Weights of a small image embedding model: norm layernorm_no_bias, depths [4, 7, 4].
Rows from block 10 of a small image embedding model, named by matrix and row number. Rows with one number within an expert belong to one neuron, the router's apart. Each number is 500 + 25 x the weight over its row's rms, rounded and kept within 0 to 999. All counts start at 0. Numbers have three digits each. After the name is the row's rms in percent of the matrix's.
After each expert's rows are labels from the 100 images, of 14976, where the router gives the expert most weight on average: "responds to" is what is common among them. Only what is clearly more common there than usual is listed. The data: microscope photos of single blood and bone marrow cells.
# router: router (model.blocks.10.mlp.router.weight, 16x128, trained with AdamW), inputs 64-127
# up: expert up (model.blocks.10.mlp.up, 16x64x128), inputs 64-127
# down: expert down (model.blocks.10.mlp.down, 16x128x64, transposed), outputs 64-127

# expert 5
router.5 089:520467519472517507512486485511518508488487493512480499484503481511483514461494517488483487546502493523516473544528469516515524468467496496522528505484475482473503482555507474521479514467522442
up.2 097:505507488526510505513515519519533510488484521531468521526525490481502556510532458471503450515474502515521511487532566547511483488525490464485515498541514447492474511460502519541473493490495509
down.2 100:487478490475509480491487481518532503472507515495475510490466470496498542496469450492478461481444521539515512514503536484446473477542494479523509532518507492533485500482518489486487477490507502
up.3 088:526577483482488467493475463497470480507449545504480507494547508508449512445499497501513485512502490499503494506517491453544508510536459559475479472487479515468535493502481489554500502497524518
down.3 085:525489476499492486474532482522501513485499523498515497509474470512538492462495501492491550508484483497491504530468507463504517523465511457561531520500501513522500538489522465530536481510502450
up.4 097:528440495465557510491513480540561467484536465488479503496477496548477519491493532492535469463534527466496490514515515500475518508466502528491481504464513449526502476509490521476491487481504487
down.4 106:516547495496500526525505498488499521549505522504506526532504474483507519516515465464494454519465488482511523522520500484495482507484551444505515524517477456491523475518535511525493471502519522
up.5 100:525491526498512493465488524553537508528474523539475499497514506464525570450564436488522458499505540499490504495497466490500515496458544455508537492507494507480472484535515487500507467523547500
down.5 093:480475525436487485483514522533512497504518468475498509547509465491476500547531499479476500527494525524477521542539512527479495533526482486522506505482479414502476501507519515515522493458495499
up.6 113:523520494490480515515523473530472495508502481488503539532495495496516474481447499531492470509554508523519512521490453479533565483523490524489517489483512497489523527541534480499459482451538465
down.6 120:501503460495506485474518492500476513543497507503508476552450496493507503484542506501530539472471537511502475488480565511524460497516509521519548515496503488521473530505490438497516472534540453
up.7 105:521507505545493493476498488502517498518501510541536481532463538524476496519528489515501522505477460516509456520520488496521510488505521497497520491507483489509471491499503491505497489484489473
down.7 106:491477535478492520515458435502487496544529459464491493496513536460514499518495528471525449479500559526513532473478487494510475480485510492510513485528537530509457513512504490502513487499472483
up.8 098:471513461466499475517548509470509530551510524470495499472491513452484476486524504520528526430544511481488513506492503525466563498520550453524514509502476500511475488486531516438491501525463481
down.8 098:471493438532483484480532484492520505472497495476504476516479540488530522506460541514500468487505538544497535477498492507507485503491510532516499479524496532494505522525524488495488495537487508
up.9 102:479476520527502546490555465516522490542507436542474549513498540514517503520495482469458513464491489479496486521496552539509482471545480464528501473543495498494492481473477523547440493481444481
down.9 098:526495506489563491541485517517486509449468557517461516514492494507508519499523522518522406492517496493522496499536491524491478518515479424511496495520488501503469511502470466499497463493506487
up.10 104:492479483518515514485494512483518561488425496522481502501503481502499528536502505509501464485480498469498499527526486504494462530456527493477518476493487538451480518480471480526497482448444446
down.10 104:466509524455525478510451484505514537478441525495510507487480495492476473523503504530568504526495486482470523445502500483506505508540501527543520559506528481455481525494524505474501531536461527
up.11 094:497514485485459490511485510503519558508482558462487517456460529471531446475478540525463499490480522509489507499509491457506520521466540529542472510514483474501482502505511476487487491483516515
down.11 094:500499509520505500467534442484479505526490458515488493528492518513511516495469522551501530495509473493515479519493480520496540478471498512477488510552503537456521467489497516486523483557514479
up.12 114:494473494524541473468511511467496482523516552530504491467491487503517478525503532499474525511528490514507503512513525489507519451473501493495475522472442519533465500507493514482573487529498512
down.12 112:498445520502513514500499516539504544464495514511502513471476488496480518491484475550527459515460494492495463485464460509497533502506505482477540459499492538467528516515519528474453522531522477
responds to: cell type: proerythroblast; cell type: blast

# expert 13
router.13 103:470453482534484474534470532523551501507505553459529478538488455533524545506517458520461501493495529457497491491497487538482521499513495484497529511534493538483500516477480494491485485458512536
up.7 098:504520526516459481478504431463519510460479525524494517531490515496481513432508495501532522488461531522510479462511505507483482472515529564484500546514502536490538490514517471489522487520501477
down.7 104:472500526479496536518498473520503452541440518458505518523504461477518523494505528522478461460466520533479491521501506502565530518540517439570494474481502463491510532462565508500478484494490511
up.8 096:509489516512467484495509455482572484542511513528492456494509498510480480446515540485492429474484498557507491438533547517546518493525500519499492487514506500502527526498490471508474507473474474
down.8 094:503534491497530548502530492522546485521497508487505492480487509474496450474472541531478447514537497489512506518532499523507471460551509533526506510511493486524481475512500514461541496477536489
up.9 102:483545496520529480496432470513487572505507486499513498457469520487510531542477504465476512443501511503524521461492487437506478495511509491479504508540516458512482475488486492496518515519492535
down.9 094:495524454471521470500511543502489516434545500506486527501538489519507492517497478558504474500471526558508484496522523486506515491462498536525518524511508499501485499519482536536503513488513495
up.10 084:501491512532502487510442462513494483515488492544495509515496487482529488476498449474460553483497495497459493520495522499469483473474551509500526530511482489497520531497543480519456470479515478
down.10 083:501524509513498515492524500513500462498478476472513485500477476510512515451489471535539536480494496490536466507545480517482501502523496504444485510539488487526501497512486540481504478522507475
up.11 095:501505461499532514483483541496497498489470426503512525532556499505499497485520458430486556565532473494529473536490523514487512534524475466488508465500497496532505499483508524517496534500495469
down.11 097:501518506532511484464509501477499522492487485499494544541494512463472482506525532495533482486516501463504509517497430495445514485509516540511495498522511569460501463481491519529466513477495498
up.12 098:497449512456489455531475529503539508484508512519461509521516540507458486490507538447515501508565500543511481497486485484477481492506452481471528516494492550509490478500491473557486484494548493
down.12 091:448535514524524515510498455498508487480513511516481507490485510438488500490500517460516506517482477501460483505527502512567501481479508521498553496527486506500490501510488519526524527510477505
up.13 110:496465511489527462556494507502478516504464484511503474472518508470462467470506528491498560483508512530477536474506462540501504524532493478506491474517506484536497501527513455524523459501539486
down.13 110:500521522481502515487527491482477438483501503500482535451495519491476499500489519477485490519469465489490551545536495516537516485468539531515495486523490519561502517535518500438453503490493529
up.14 095:485478496486502517468502502518492494474514536540469498488437534485495489510513488521504503534480507444491502484488522510468522517523469475554439510557469511529520506537477484485513532476486488
down.14 111:482514476523520432459494499461467517502503481505476521526481483541470438492501469546502483501516489479520486479496573511497505534459496503523490530529465486515483499474491526521501484482539496
up.15 100:500484504539458481462502478510541501510433549492506502485507435464468461498539506527482466481505499559515477496485499486519542498542501528498531494505482496510469494504507529502493519478534505
down.15 091:476503495513497456477497507514473497430527538509524494521489530471515490471504533491476503482476483518454496511525479490491476490492464498447505476506492514504463499506512521540492502490545505
up.16 118:523483471503508503525528490500523498435532559455525475491518475503522494496482464504482471489482531517502506493475487501461537503492473507524493546531521497503487521545517515485451518503457511
down.16 117:491491496483514532523479545540501496484512524526514506535458510491521559489511535460474497538476526479513513503527557539455480535484524446485505523485498464556525465513495456501500529486527512
up.17 088:481505543476533537532507461507515463518488516506528478525486481472507448440497535465540470514515514481472505457485508492479524499486494490495481539491473556468519516555529484496521495521495486
down.17 075:472518482513528489455479527514504505498478490443537504514556488475523500475467508505490474496522499524528534509494476494496478508524514513500472526548473470517535438497484500503489497529500445
responds to: cell type: platelet; smear: peripheral blood

# expert 2
router.2 097:485530489503524533525499499514472480460484514484527490464494547492487473538496529466534492514500500486510515476505522491444520503513481495495481486506565500463455493491456493509515506521516520
up.7 102:546468496485510496505516494502510493575498511547508479473500502477503488504519516453487469508436488465511508485527486491500506517508484461475476510503489494539548518504506510515533514487504556
down.7 102:509502509538510475475469491522482452503508490470491498509440532456511528524504489514506579516513491498533502542468512501488545472458479488446519498498519473445524493512513512477521472483485499
up.8 116:474490524511491530531490492442483526465491502484530511525486533493505511505481484465504512469529479512464529456497510470538497512536489491499496469505518509460522499524456524508492502511547501
down.8 113:521523462508482511520531501504505477474478515505460528512485507522499568485488501439450510520473562497544483481510548565473448517480485487479499529539496572458461477505526482506521466481546494
up.9 106:461481488480513508522482524559506511474470496444510525471469445512523512525528522498536519479482495490480532535507508511488511529518465483512448515471464471514500502490476508518497443448519535
down.9 113:475502507496493473488486508532496510513581510538510518519482523495500439496509452511471507517527505497490481491487498456457533503501526528506512496492522506518510517502551491490470541520518440
up.10 103:461504503495467485509487514499546485512487511493453499487537466502491513519517518467474464494516479482507472442526507550476529520505530492472497476501444487500499495506471461499537502530493526
down.10 092:513501435527542504502500544514507491510470447525535476493520485527491560505494470503517500514479459530522555516454449482501497487489527483523495494509476505505476494471498492505520548533503490
up.11 113:494453460514486523487435524555496507524468513492496523507516488510533516496495525501504484525523519513507518476549471492482514479468511500539489493461516477524500486500474478503522488507506525
down.11 103:467550506570489464530510493514465515453538469492512511482498470533502514484519459535527488510460543479480445536496487508469522518514498518497464518491523472541525502527457508477487510465548513
up.12 080:501499521501448447463509479472551498521518494457506479499521522485491508525464513473505512499526524462520520506466507517434508541462510499519423529504504508504499498458444457519487475505494513
down.12 088:503481438511507507541521518494507519525463530512466491468470488524467493491453475494481469452507489483467510520509490464539523493491504511545553481515520506495510499500499531453484481534486472
up.13 083:459466493502505500541472500513508499495479499455502523474540464471500530481502512487477543534491517513517498536482513469466534473496470497481473522523478444549521465490502452540460531489486534
down.13 090:511526451502488465467503522494479529511506552510507478521558498550469467500486496515491454510464504503478453466509444497478479534522512511476521528495499496488551516495452503480487535517486546
up.14 101:512505500528522501483471543509509502448440548530464518516499513430500497506514485540507536523531447525493515494487492506489549519486509485521548486471506519483470548512495500482471488476471478
down.14 109:499542520501477536522531450485475481483508486539499508508507528520469503473521466531517479453488542502484507465522499554540496473526518520520477467515500468527515501470494500484483518479495503
up.15 106:508458494495513480455528494542465470481551462528483477506487513496503477488505489540451481495495466490495523498522475524494533494487491544502507490545508563522493470464500537484496488486472536
down.15 107:490517476537518519537491530456534546544470524493506493496490494442532565475527462505528506496496510513474494510523523521496502510470503479507508515494487472485500543497524481525478454509497464
up.16 103:534463518462516503477463524557545528522487520492454523466493469476503492534521511475511495478530486517484503512473497498507534462455520477514527484514506545448496477479497525519491482510509481
down.16 109:511488539523471513478504520486514538511517490484521477521503467483527541482533472482523525482508502513526475474496473533499520479489481435510526464496531484496494491493463496493456500543517492
up.17 105:466537520493478519473492491539516475531492504532534526485479526521545540497457508504482509514481411513507453490510555492472510495483489516465513462476482514512480495515490494536501520504517500
down.17 113:545503527465517494492466496530484532434501529512517498536505483504467494525504521489528485512482487504502532527485489508522473515525511508466487518473521509549497517582503524473505540556531499
responds to: cell type: promyelocyte; cell type: myelocyte

# expert 9
router.9 109:478475521491529467488490468489519466492532543482525462489502483551507488479490549499485479481474537483490482464506511495499503484510466504519477456483524506532523438459484498480494492536420488
up.2 104:527575508516511481501465558496477489509494505501511521497502502521487492498492528536508512542443492528508530513506522478517497494471468506476469508491541496467488485499516522533507569478495476
down.2 112:522470534531489535474520504536505501441568526488499507465495528501483505527516511487483517493496491518480492483521481528512477488505488495505513506498468542531499506485509468503544489503445473
up.3 088:494497505491529460530471524535475489543490448508512486525514524482521521526505449507487570499484533515496506492530491476516496486474533513509447443440467547461505543495523464510509487466459527
down.3 103:516501543458492489490474550482517488507498515516534537497524479500516488492510466508465504492494479476531498488472558559508502479450501454473528546543480532467518496516495471490521467495465485
up.4 071:475550466484495485513524457506542497483515512507472474489546475524510496471477440488470497508521497516510501486481452513423509517488543529500491518496515515506488561499454453520515494482503559
down.4 092:494474489529538531487503508508499538508528499455485479486468494507536545483510523485487500501561489461532500515475481583487485488489527487530463460506484483453512464484506485534506553499513482
up.5 108:492512512492535481532474445493428514493480494497499470529496487459517483503467477478479478518520533493480495468510506451488493479500522489514508538536503529503503493511494479507492485539463554
down.5 100:477511519535524465482515499478497542467535483503569480490518490484509507474494478464483475503492509490497526476524511511521498496540455470511509455493498450509467514504504517547473509456428486
up.6 108:495555490551485522476500537524504522531510489509486523560468513497471482534493454514486510505491520446520509501470483504474519496523525517515531486461510488491487520484456474513479522535465517
down.6 097:504513463493472535518510474518478480478478515501524500460505478520485509500497493581522479526519519512527501462506479443498510526485480482485441523566510512526531529496493489519464504482533506
up.7 085:545506506521505482461466481509476490472510510482514549535485476501479509462522484471497527523516519535481460510480519494507493511525528506456513500519476481512558507533522479524501460475545481
down.7 094:529486514498479488522499528499470453460488506507478495498503508426499502481503508526477488516540493458480514519509495561538534475472500505492469467503459516495497491495559530483516519470530479
up.8 093:487537474509450452504502533511481504513525488504470477490527502468541555519482469495483510464528503500495483545504494500507518479508478475488502544491522497495524521510480436489501546517534505
down.8 103:511496513469517495507519486510528532517495461510509486507473511497496475519542527509510493485472470488500498529483492495474490469518490534466491491550483519500477448517460568493499484515468503
up.9 089:502496574514444523464515471534545482492497496498521538479522480500509526539505446465479525519500497469508505490546530527487494486491469522479545519523467522488496484479472486461491507466506483
down.9 088:479500493482534496471509540502496486498527464493500524526492521482507527497500500476492497499506476556472487553531454499521528501511479491489431513479507533503442479558524507541531486534536524
up.10 089:492489490486495535513491518517486491501470495471452493498506569521459490539499517460490499543511497508468497458537501490571525526555574474506499535513480469538515516527507501482522476474492520
down.10 088:486487526536508455469493512513483503532477476438516504450495507486533510504497516536543515474493511462475525491481461471440505498434516486551490479507535518472534523489517487482530474532492545
up.11 104:512537497495493462477501517529504472497492506503472523484503467475551478493532442473470496470491539533504526496513475499471514531527474496488498516543480504507531521554539506492446527482445511
down.11 105:493452517490495493503427526552529513538498500503503495492543497484509492527520493431526517494495466527491483527477551511520447460497487467502504498516503509506508448521518502503512517544488483
up.12 104:466504515523532483486498476511510503492449530501528487509502508489530487491508524490486504456531502473507512478511555551515503509460567484516489520504471491481469515492515492468482475440489507
down.12 101:522499474503495515463530544506485519502514450527464487520503495522498471501506512512471513515450538515477498524457496501546477502507477540503468480564526491493502479490510522522474480578503481
responds to: cell type: plasma cell; cell type: promyelocyte

# expert 14
router.14 101:541469464505509502464520493483490462501505535495511501519556527492531413503537478524554534493533542560549468532510480493510525480497490499492540542477540530486516528517496496477485491518523507
up.7 093:517454498491494506469505500485511474450497492500478477484530496522457490512492492473475510524469507500511514500510557476507501501506484561458485524483513538495476471490497496482510512498508492
down.7 096:544501542517456528526496518551482496520530523479469493472482508455479514520504488484460441507526524529526486525532519477513486527505513424534517483500500448474501525496501528529515487482514527
up.8 078:448575517502473472446539481501494503494491506539469505481457487502508504534535456453466506489459483520486516456514528497481527523536485496512480527496491486504455483514508476478439513531513496
down.8 092:568502480466520507469479505452545477492478455556491525509519480507500497553472476537491459523522515502517461472449515459511500544489471519480506471507521534514510483511522478485504480477519499
up.9 100:496529502498501493533520517503523524487484467482484516426473470513488560516524505511520455465500513565527496466531490486474491515510488432514485446495537525501491503475504534490480483515502505
down.9 096:488500503469462478487504445503506520487510538499456515478457459489540487502526504493491472473475513471465468488475511501479523506465495494481523534549533530509507525521498468508453497506472569
up.10 100:491462479502494502491513517455466506503510440513488522465511476500526533469524541550495542497473512500534539513512504470546476488431497472474460495518451519535544508478465492497464505501486510
down.10 090:473497503450503493466488455476471501544511501467534458519479500513504505503537498511506542498500486505482506487509465497474463491480476516502498530471530478518482526495541496537517498480579449
up.11 092:506523515457481495514495477533455520502466447427466502531490487474458447474497502487488506505500499541494492504492470504526489540502504533502507521490494521514514539494479515503507453497507503
down.11 085:479501449505494442526508500479517456531496493514496522522518487503511475457499537504502511532493495511465497531474518491452523515481483498491509520515461493490522494526533476474508528498526498
up.12 094:503453487531489559499455502493501467525530484501508499534486521472481476500523492513515546499482521514487502560523488484462494510486545463484538537516496464555519510480507496516500515485588470
down.12 101:494517498470510491497509472516478523483504508483492460497510535553495519513493493497537490496452474498480503499477453507497503486522507576555455580442518471467532495513529493492531457567481473
up.13 103:462486492440477489452491547534483536488477460508497493494498514486494463528504539529531502530539450518508482467510492501555528495508484492489490498500472483476486535518526559510532518511498474
down.13 104:485477444510523486539534491463485459489507502520479490519508499464493501491514478536483474525479497466494476500486468504489541506493507587477518426485492540506454517515498486477508536489514509
up.14 091:502485459517490504489508490503555484489495529515517514520537557525468481533500533466462446533488480515477484563460508464515501499469442496501491492497519486486515476461538466528483460520495457
down.14 095:490511505488485482506471522531516518507459497515505536530481519490512490512513520503497536509454491498498525480540526536484492469480506492519550501471547513524499505504497517482547545548499457
up.15 104:510544479448473517473484496535474531519512458493497534530451459497435483478464512507524490517461485487531471530487489509532471517494471508519487518485510462540515507488499514514499526551482509
down.15 095:474472504536481441512540480472504467525537468537491483471510519507490523517535537512534492500490477509481471515494516520508494478492507508490519512533472532504464457491518512493511543501543507
up.16 102:508485546518509481486506470509490477520521467486526565465517497469511504526516536483508515494508551506490522543471474535517475491480485499547460502481545453540503457482547489534492523424483484
down.16 110:526479489481505515455506504468459476495472525527507443482485460528477441498458500554527480493520490530486495488514507494498534526467547507507524513500502522490484510484470512471492506506510487
up.17 112:507465524515514514505477486518495464520534501481512489526473553442524487456529516531466516503512481542538514535498459509516515477519535474453501537468499501512505541495510462477519473491564456
down.17 107:505472453437472499496506491494489510511551487476498523535495540508504482508496535509524489500496520480485498497468518491484476496492486577533523542527510461481547469533534484493483477535502504
responds to: smear: peripheral blood; cell type: monocyte

# expert 15
router.15 096:534548484509471465554529526506465511433542496496525472508483508484488471499462517556517503495466506454483508532505470477483484535486525508462503554527550500493485495525520483516507513511499505
up.2 096:537548531456499447500525514533492506526499500461468511518532537501512494508493506462540486490531474495450475498478472549544467523522489538498530518487534491447512516504490486500467482443531474
down.2 096:517503515500514490512469488505496496512532469499484502500485525478508524456480547575479526480548533532497508484500521478498495515476497476527502534468514498529440537486502498482505524515554493
up.3 096:502516517528442533521457513501490484486458521534454516502452497481491523471472467518540486466509514520518513525495531472462518474513534487491527511514480456465490491454464498474473508533475484
down.3 099:482512493467549485529511441511483526507514500477523493484486488482467502515486480533508525515509551505494474487527496552505523483531483548499493494507470480528565483537475492515533465505481484
up.4 092:484514499517517514492503527515532521539455504480486525527481487487514549489526564530459519497521510500505514500483524495515463493513508515525510475504476528434502491492492495513436492460524507
down.4 096:486516512495502492511466486507492510515507508487484463536482472513521495490530513508545533483484460501507472455489551537500548501473529488518513539507500463506481519494500516479503528526533488
up.5 113:519521514473516492464462540514485502522504531489508466501507501518469484526469499512487498474496468467519512488530460502508468506495491494486492533488491540509464502462474524513524506454505502
down.5 118:481512518492488586512503528455500505480466497488523483467485471514500441522490483503480550513553511525474481518472487496519508467513520517561507508494499483482499522468464512478528502515484524
up.6 091:482462556503479519491522475497482477526511498524489500487459518491476473504484456504474476514445498482537453497535494489504477513524477466505514518514507533479542532475492506496492553497446523
down.6 095:515510486528504523493484450510487510485496473511510501495476505446510525489511452551493553520536460510499509515533547495507474482482480529497499496466491521515501517453517476479541501495473462
up.7 102:486468471506506483537486466512479499490513510508501466513501447477500480476533495529450508467508570518476514516490511497498480540523539509482487484508513534501495518507457497523509497520515520
down.7 097:502485486481467506495501503532519522510512515504502525544511477496513504486486473502464466502431466490529496499540521494451510475467530512516540515506523521481484488493470481495495468485482525
up.8 090:514462486535487461529510483528495480507483495511498531535508532525509506509500449473503467481507562520457493476521488478473476537477542525504502490522523518472448516489499503546494496520485530
down.8 085:452533503490512523482491460502457497533476463502532481501487494516491443504461562520508548488496486505485504502493497503491474513485490486520457500460533460499499507514482471482539466509518469
up.9 097:440469461438500502468528512505501474482457483508528518515491513516522499477504507509529491512533528513510548472464475522525475517482528493503478493518487503524531496529472489537514476512462490
down.9 098:529473481504462534514477481507558494481513503488495489527512514489509510524522518531461514486502498495513484514511495470479545446490513539503502475477487504490459524478527525495500538506502434
up.10 098:480489495467506492520484493498523521477526522477503513484485508508525535495547519451492498479493489512490512516517523494506450515507520471449472494502531464521473501502479499543489508457512478
down.10 097:506504441492556457487490537511494500534529509507541468515487494462528524474524487489522476514484494535490481486508466451448528486458547485508497506484512473536515529497492501470491510514542511
up.11 101:505458485511536467468509488518486504498499505509494477547464496502482440515530464488558490526482482480524486510506510487525534526500498493527524518541472479517511493506527466477487447524518513
down.11 098:480513490564463513516504537496540491473514491500534466539484486439479535472497443497532492481469467504517478521494530499497504460517479513494514496501496481521479518471565497532515540496513487
up.12 092:470530478529442500455503522494519511516469570488503481479527522481521522451508478506451535502506484547510552511522476508486486532539524474471484515466484489455464522446484513501513492544526524
down.12 085:475526531478529491494480461490509496449500457508506540499510513541461488500492493499504494471469508484546507484491519472555490507464535483540512530512496450522529514538538482481493482512468468
responds to: cell type: eosinophil

# expert 7
router.7 107:490471502521502492538497463479469496486468487508539531533492541532501516481523458523511526488539506513511519523522483505497525488479502519460511518464505479491519479534525484518532476483557507
up.7 088:480544487515519484521463526462502488465477512503506490495512466500462487530485525493509520554496533454474476536436463494478487496513498529547504455476528543492491525490467496508479497510477552
down.7 089:490463516506548533486495493505504532555479474451509499458497485500475498499482496553494443463488493509499486528559511529509474479518516471454452475504494462526482435505521484491484470569513524
up.8 100:451490506496485493494501474496486538483491486446512521500454480486524496488471506536449498489514437467480493545512476509532544527490491496541478519510507504500489505492459506510515476456504496
down.8 110:468474512511533480550505472497472488444499507479503513489523463485495529502483507510511505466514520460526505516494509519460477490498511453490504528462514443455509485554505495467470476518505502
up.9 104:483525513466493489488447499517431475447485488526542504509509452483493508529467493564493514496503499461535474499535499480514464528518493521516561481471539515471505517486476526521530536502440500
down.9 093:508501476492509523513519468480512534554496535478532507444495491508518521540487548500518502487504497511501549438510509522511532511472511470469493486472504397535512465523468509485521496495494480
up.10 119:509508447491505463526522576497518534479501475472501516529531447496488508447527549465514473503485503497512499573490472484518506527495461520508483470494484464527505534514502516507494515477517476
down.10 104:538552500524520527484485501490521539493489467505470469502521529504492525534488473506515477534482503493507484496478499529515473500474528546539531465458492572500486464464482504483500514547480491
up.11 102:476489504482489539486517532477451500507492494457510542503520490514495539552491491496516510521517435477508519526542537471480514526479484505554469503443508454513483471500467548499495514491479485
down.11 108:443467506507451502509491501547476504504523478518500480505535500477533497483498579542511482494510521543495519489522484502525492505498537485502530472520481511468552515476486478501501483538556459
up.12 107:476514535535525486494479505521497464531539538509564447523463543512504517490539483517496496517522489462532494473518462451506533517479513494500488514526483460503500517518462455508498527486513507
down.12 111:478522461491489467514509490500451508482537462519478521492508523494481502512487490528498534419482482515538505505506505493450477472507497522480466476517509492493525465507455525504536531456461455
up.13 087:510546518497507567493480476546535454465469517468495502481478509504487452483457480495476487546551448477495526496483554524522525519468522496486485505525523484460501506497523510516496470488516506
down.13 089:479568496479464461532491512487504520490533507499479496498520507486521538531471487482495503486460493458507512516461576448469481517499466471470459512482499500496532490491497501525483549558482516
up.14 093:522530497504515484507449534501480506525521557501494479523496505452478554481490520517450492522519490513495487569502482488473468510517500501504479524547498510548497489522483478508468476487510482
down.14 101:476528490495511515490527510511483470448500505529475467481504519517498456517490514458540534551468512474526527542501504501476449538537494485525482524489514503502456492522472523481498535515480537
up.15 099:494480536492512513504497449559554475509491475523499480500470461543480498545527539480535511489493493493490502505519475530488476488502489474557490514493488469531482508525502492500563483498474448
down.15 109:508498482524505521532461518467522512483498530458523485509501509473531534528521508492504504481483512491502514466532512512476551505463494490505467534463523468494548505509462520481445482450501521
up.16 107:518487524516481511505545537491504526492493493493445564482467536477508489522459476523467456514506483502498485516504481525547509537508487470513516533511458523498502554494526531468551538494534477
down.16 097:466523502515468539454484504508517514489538507486557510482509480495524468485488528494495480514453523520499536503472502539499538490497489572457507494521471510530526446486487504452546484510539481
up.17 110:499505527510476512516487498525526469481510508535520506497496491519520528505543490511507520474465507465514491504515536505531493525454514466490488527555521459500530495487515496524535509471527502
down.17 118:524495486527493512492497534436482467432483540509538475520488484478524475522522467493515522532521509484519487445481511492480490501535451484478510509509500448487490500533459494525455515460455517
responds to: smear: peripheral blood; cell type: lymphocyte; cell type: myeloblast

# expert 4
router.4 093:456497499517512486536511474489488455516507493492506526507511476507559546452542452488519451501514479522487522480500504492519494508515484459520490495496524516474541496475543476477497531480497532
up.2 123:482463521515448477477504501499523453554488532491524456513536532526509503511552497557488494459520498505524501517478502490505500513485499506493493520515468490516521484494495463459495513482459462
down.2 109:507503522542486487457477522526545485496489520522477498492450471483489520513493508512501461500450516506523518493495497534499507474549474520530506475522478541501504495501515505514505536517490485
up.3 088:508527473490518489489528508461554499487483485501496537480525552481497520492512493524521485516487528535496497499455483490508494523475437518497472489490518466528519511516450523517472463465535498
down.3 085:505478471516493526495477471488531476500498478500534481525496451505484538519465484489524510516526487527470507536499460503510500517507544565491512493510487504484490531444502482490519528496498545
up.4 075:499453527545465515528538480494501486454506475562509535441519540472493499498440522534518503489473495520517520475533451506494507524502445507515467492471530478478473471487511474516498511490539510
down.4 080:482529506496480491474533524471503474556452511491474462493455486509476511497501526448502491475530530536489497506518508504555509501495519521506484519501522506510510495515452500495513531498492506
up.5 093:502503516516477512530490500514524479459523545478521498487500446530530511485486538460553517486511480501491555475510508506486512534503483492474483500498509496496491514540500481470488504465478509
down.5 102:482483511500469534526505492472510515483480529548552482542469472492482571461459510527499497470507513446494527498524477512519502529516541518507459560501465535483509500500533567481478500518530505
up.6 093:498459503560485526487536481550486504505524487549495510469441530523511468498492515502511453498508538513541460515473449493525495488494497517531522471487499495485513436515522534475484522449511498
down.6 104:507532486497478491498505563504499494540491475483459445462490447484455477514495484494514465542485519473508515515530473519531524535523532490498454478508519504524462470478486514510496477551509547
up.7 104:478457509492483498489504481507475451539517507451499505532512492532563521466495493433503478514491479502519461535501476457527477471513516504490500529507495526471493538488473447471482504533512532
down.7 101:494525504528530581507533548510510514480497514489503455470459537473485482502541481485529517503491477487495513518508484497495487521473480546511493444490472459519528486510482481498549487499481475
up.8 093:461490513540514537512525439533512452516526513522469487531494511506518521470494491475551466519510491476505500538527499507502502485453498505478467521487489467470492507513482477476454504526513498
down.8 090:526506509494500500440514494521485531487466498476521478511458508519521514450535534483506505505491507528511507510501471483560529478465507543450501474501479535525487514522477526484534484457551520
up.9 093:518555481549481460510524543483481464491520489474482548496519459466492544462503460493489500504508484505522516510477462485565493512521490519522510471545495493486502453529515482555494511485524499
down.9 095:519497523502492543506479486484516519493480441513487500514518496538503490499499519464529490523469536554477525490477521503501511483478520483543506455482521482499483469470429524498515502430486518
up.10 124:520464515512468532513491477513531445503486507526452512495463518505516516487527509499472519469501530529486507497514562514523496500522487468487516534545481482482452512529526516500534486469518478
down.10 114:504501463511558488514523530476529510471484489463446507494513480487522534531514520538461442507489550493478473505524543568507505518537502470472503498448497448488487491499522483500477490533473507
up.11 107:526507534504487495471522498513520472462515543480458499520495498520477528509491509463499464513448502553530495496539504480561502469525469508469491493459568487526472505508459458520502533467478516
down.11 120:496467499508520527461491471528465509523497494497508538497511484460540529500515521552493481508518553493494496516464458446440503510482511502482518514522497500475534504504478487481488490510496486
up.12 116:482475474469489500489480530485511503551469514483490522511489472526520474482504502483524536496516484563501478512492478459481513498455488472522476529506505565501481502512487522510472484481512538
down.12 102:501472500526493492510514493486519495458500465507496472514521496496518494516525502522522509486433473522509504477512517487465507499534483447461489483562479491514483517487461504510452489540485479
responds to: cell type: proerythroblast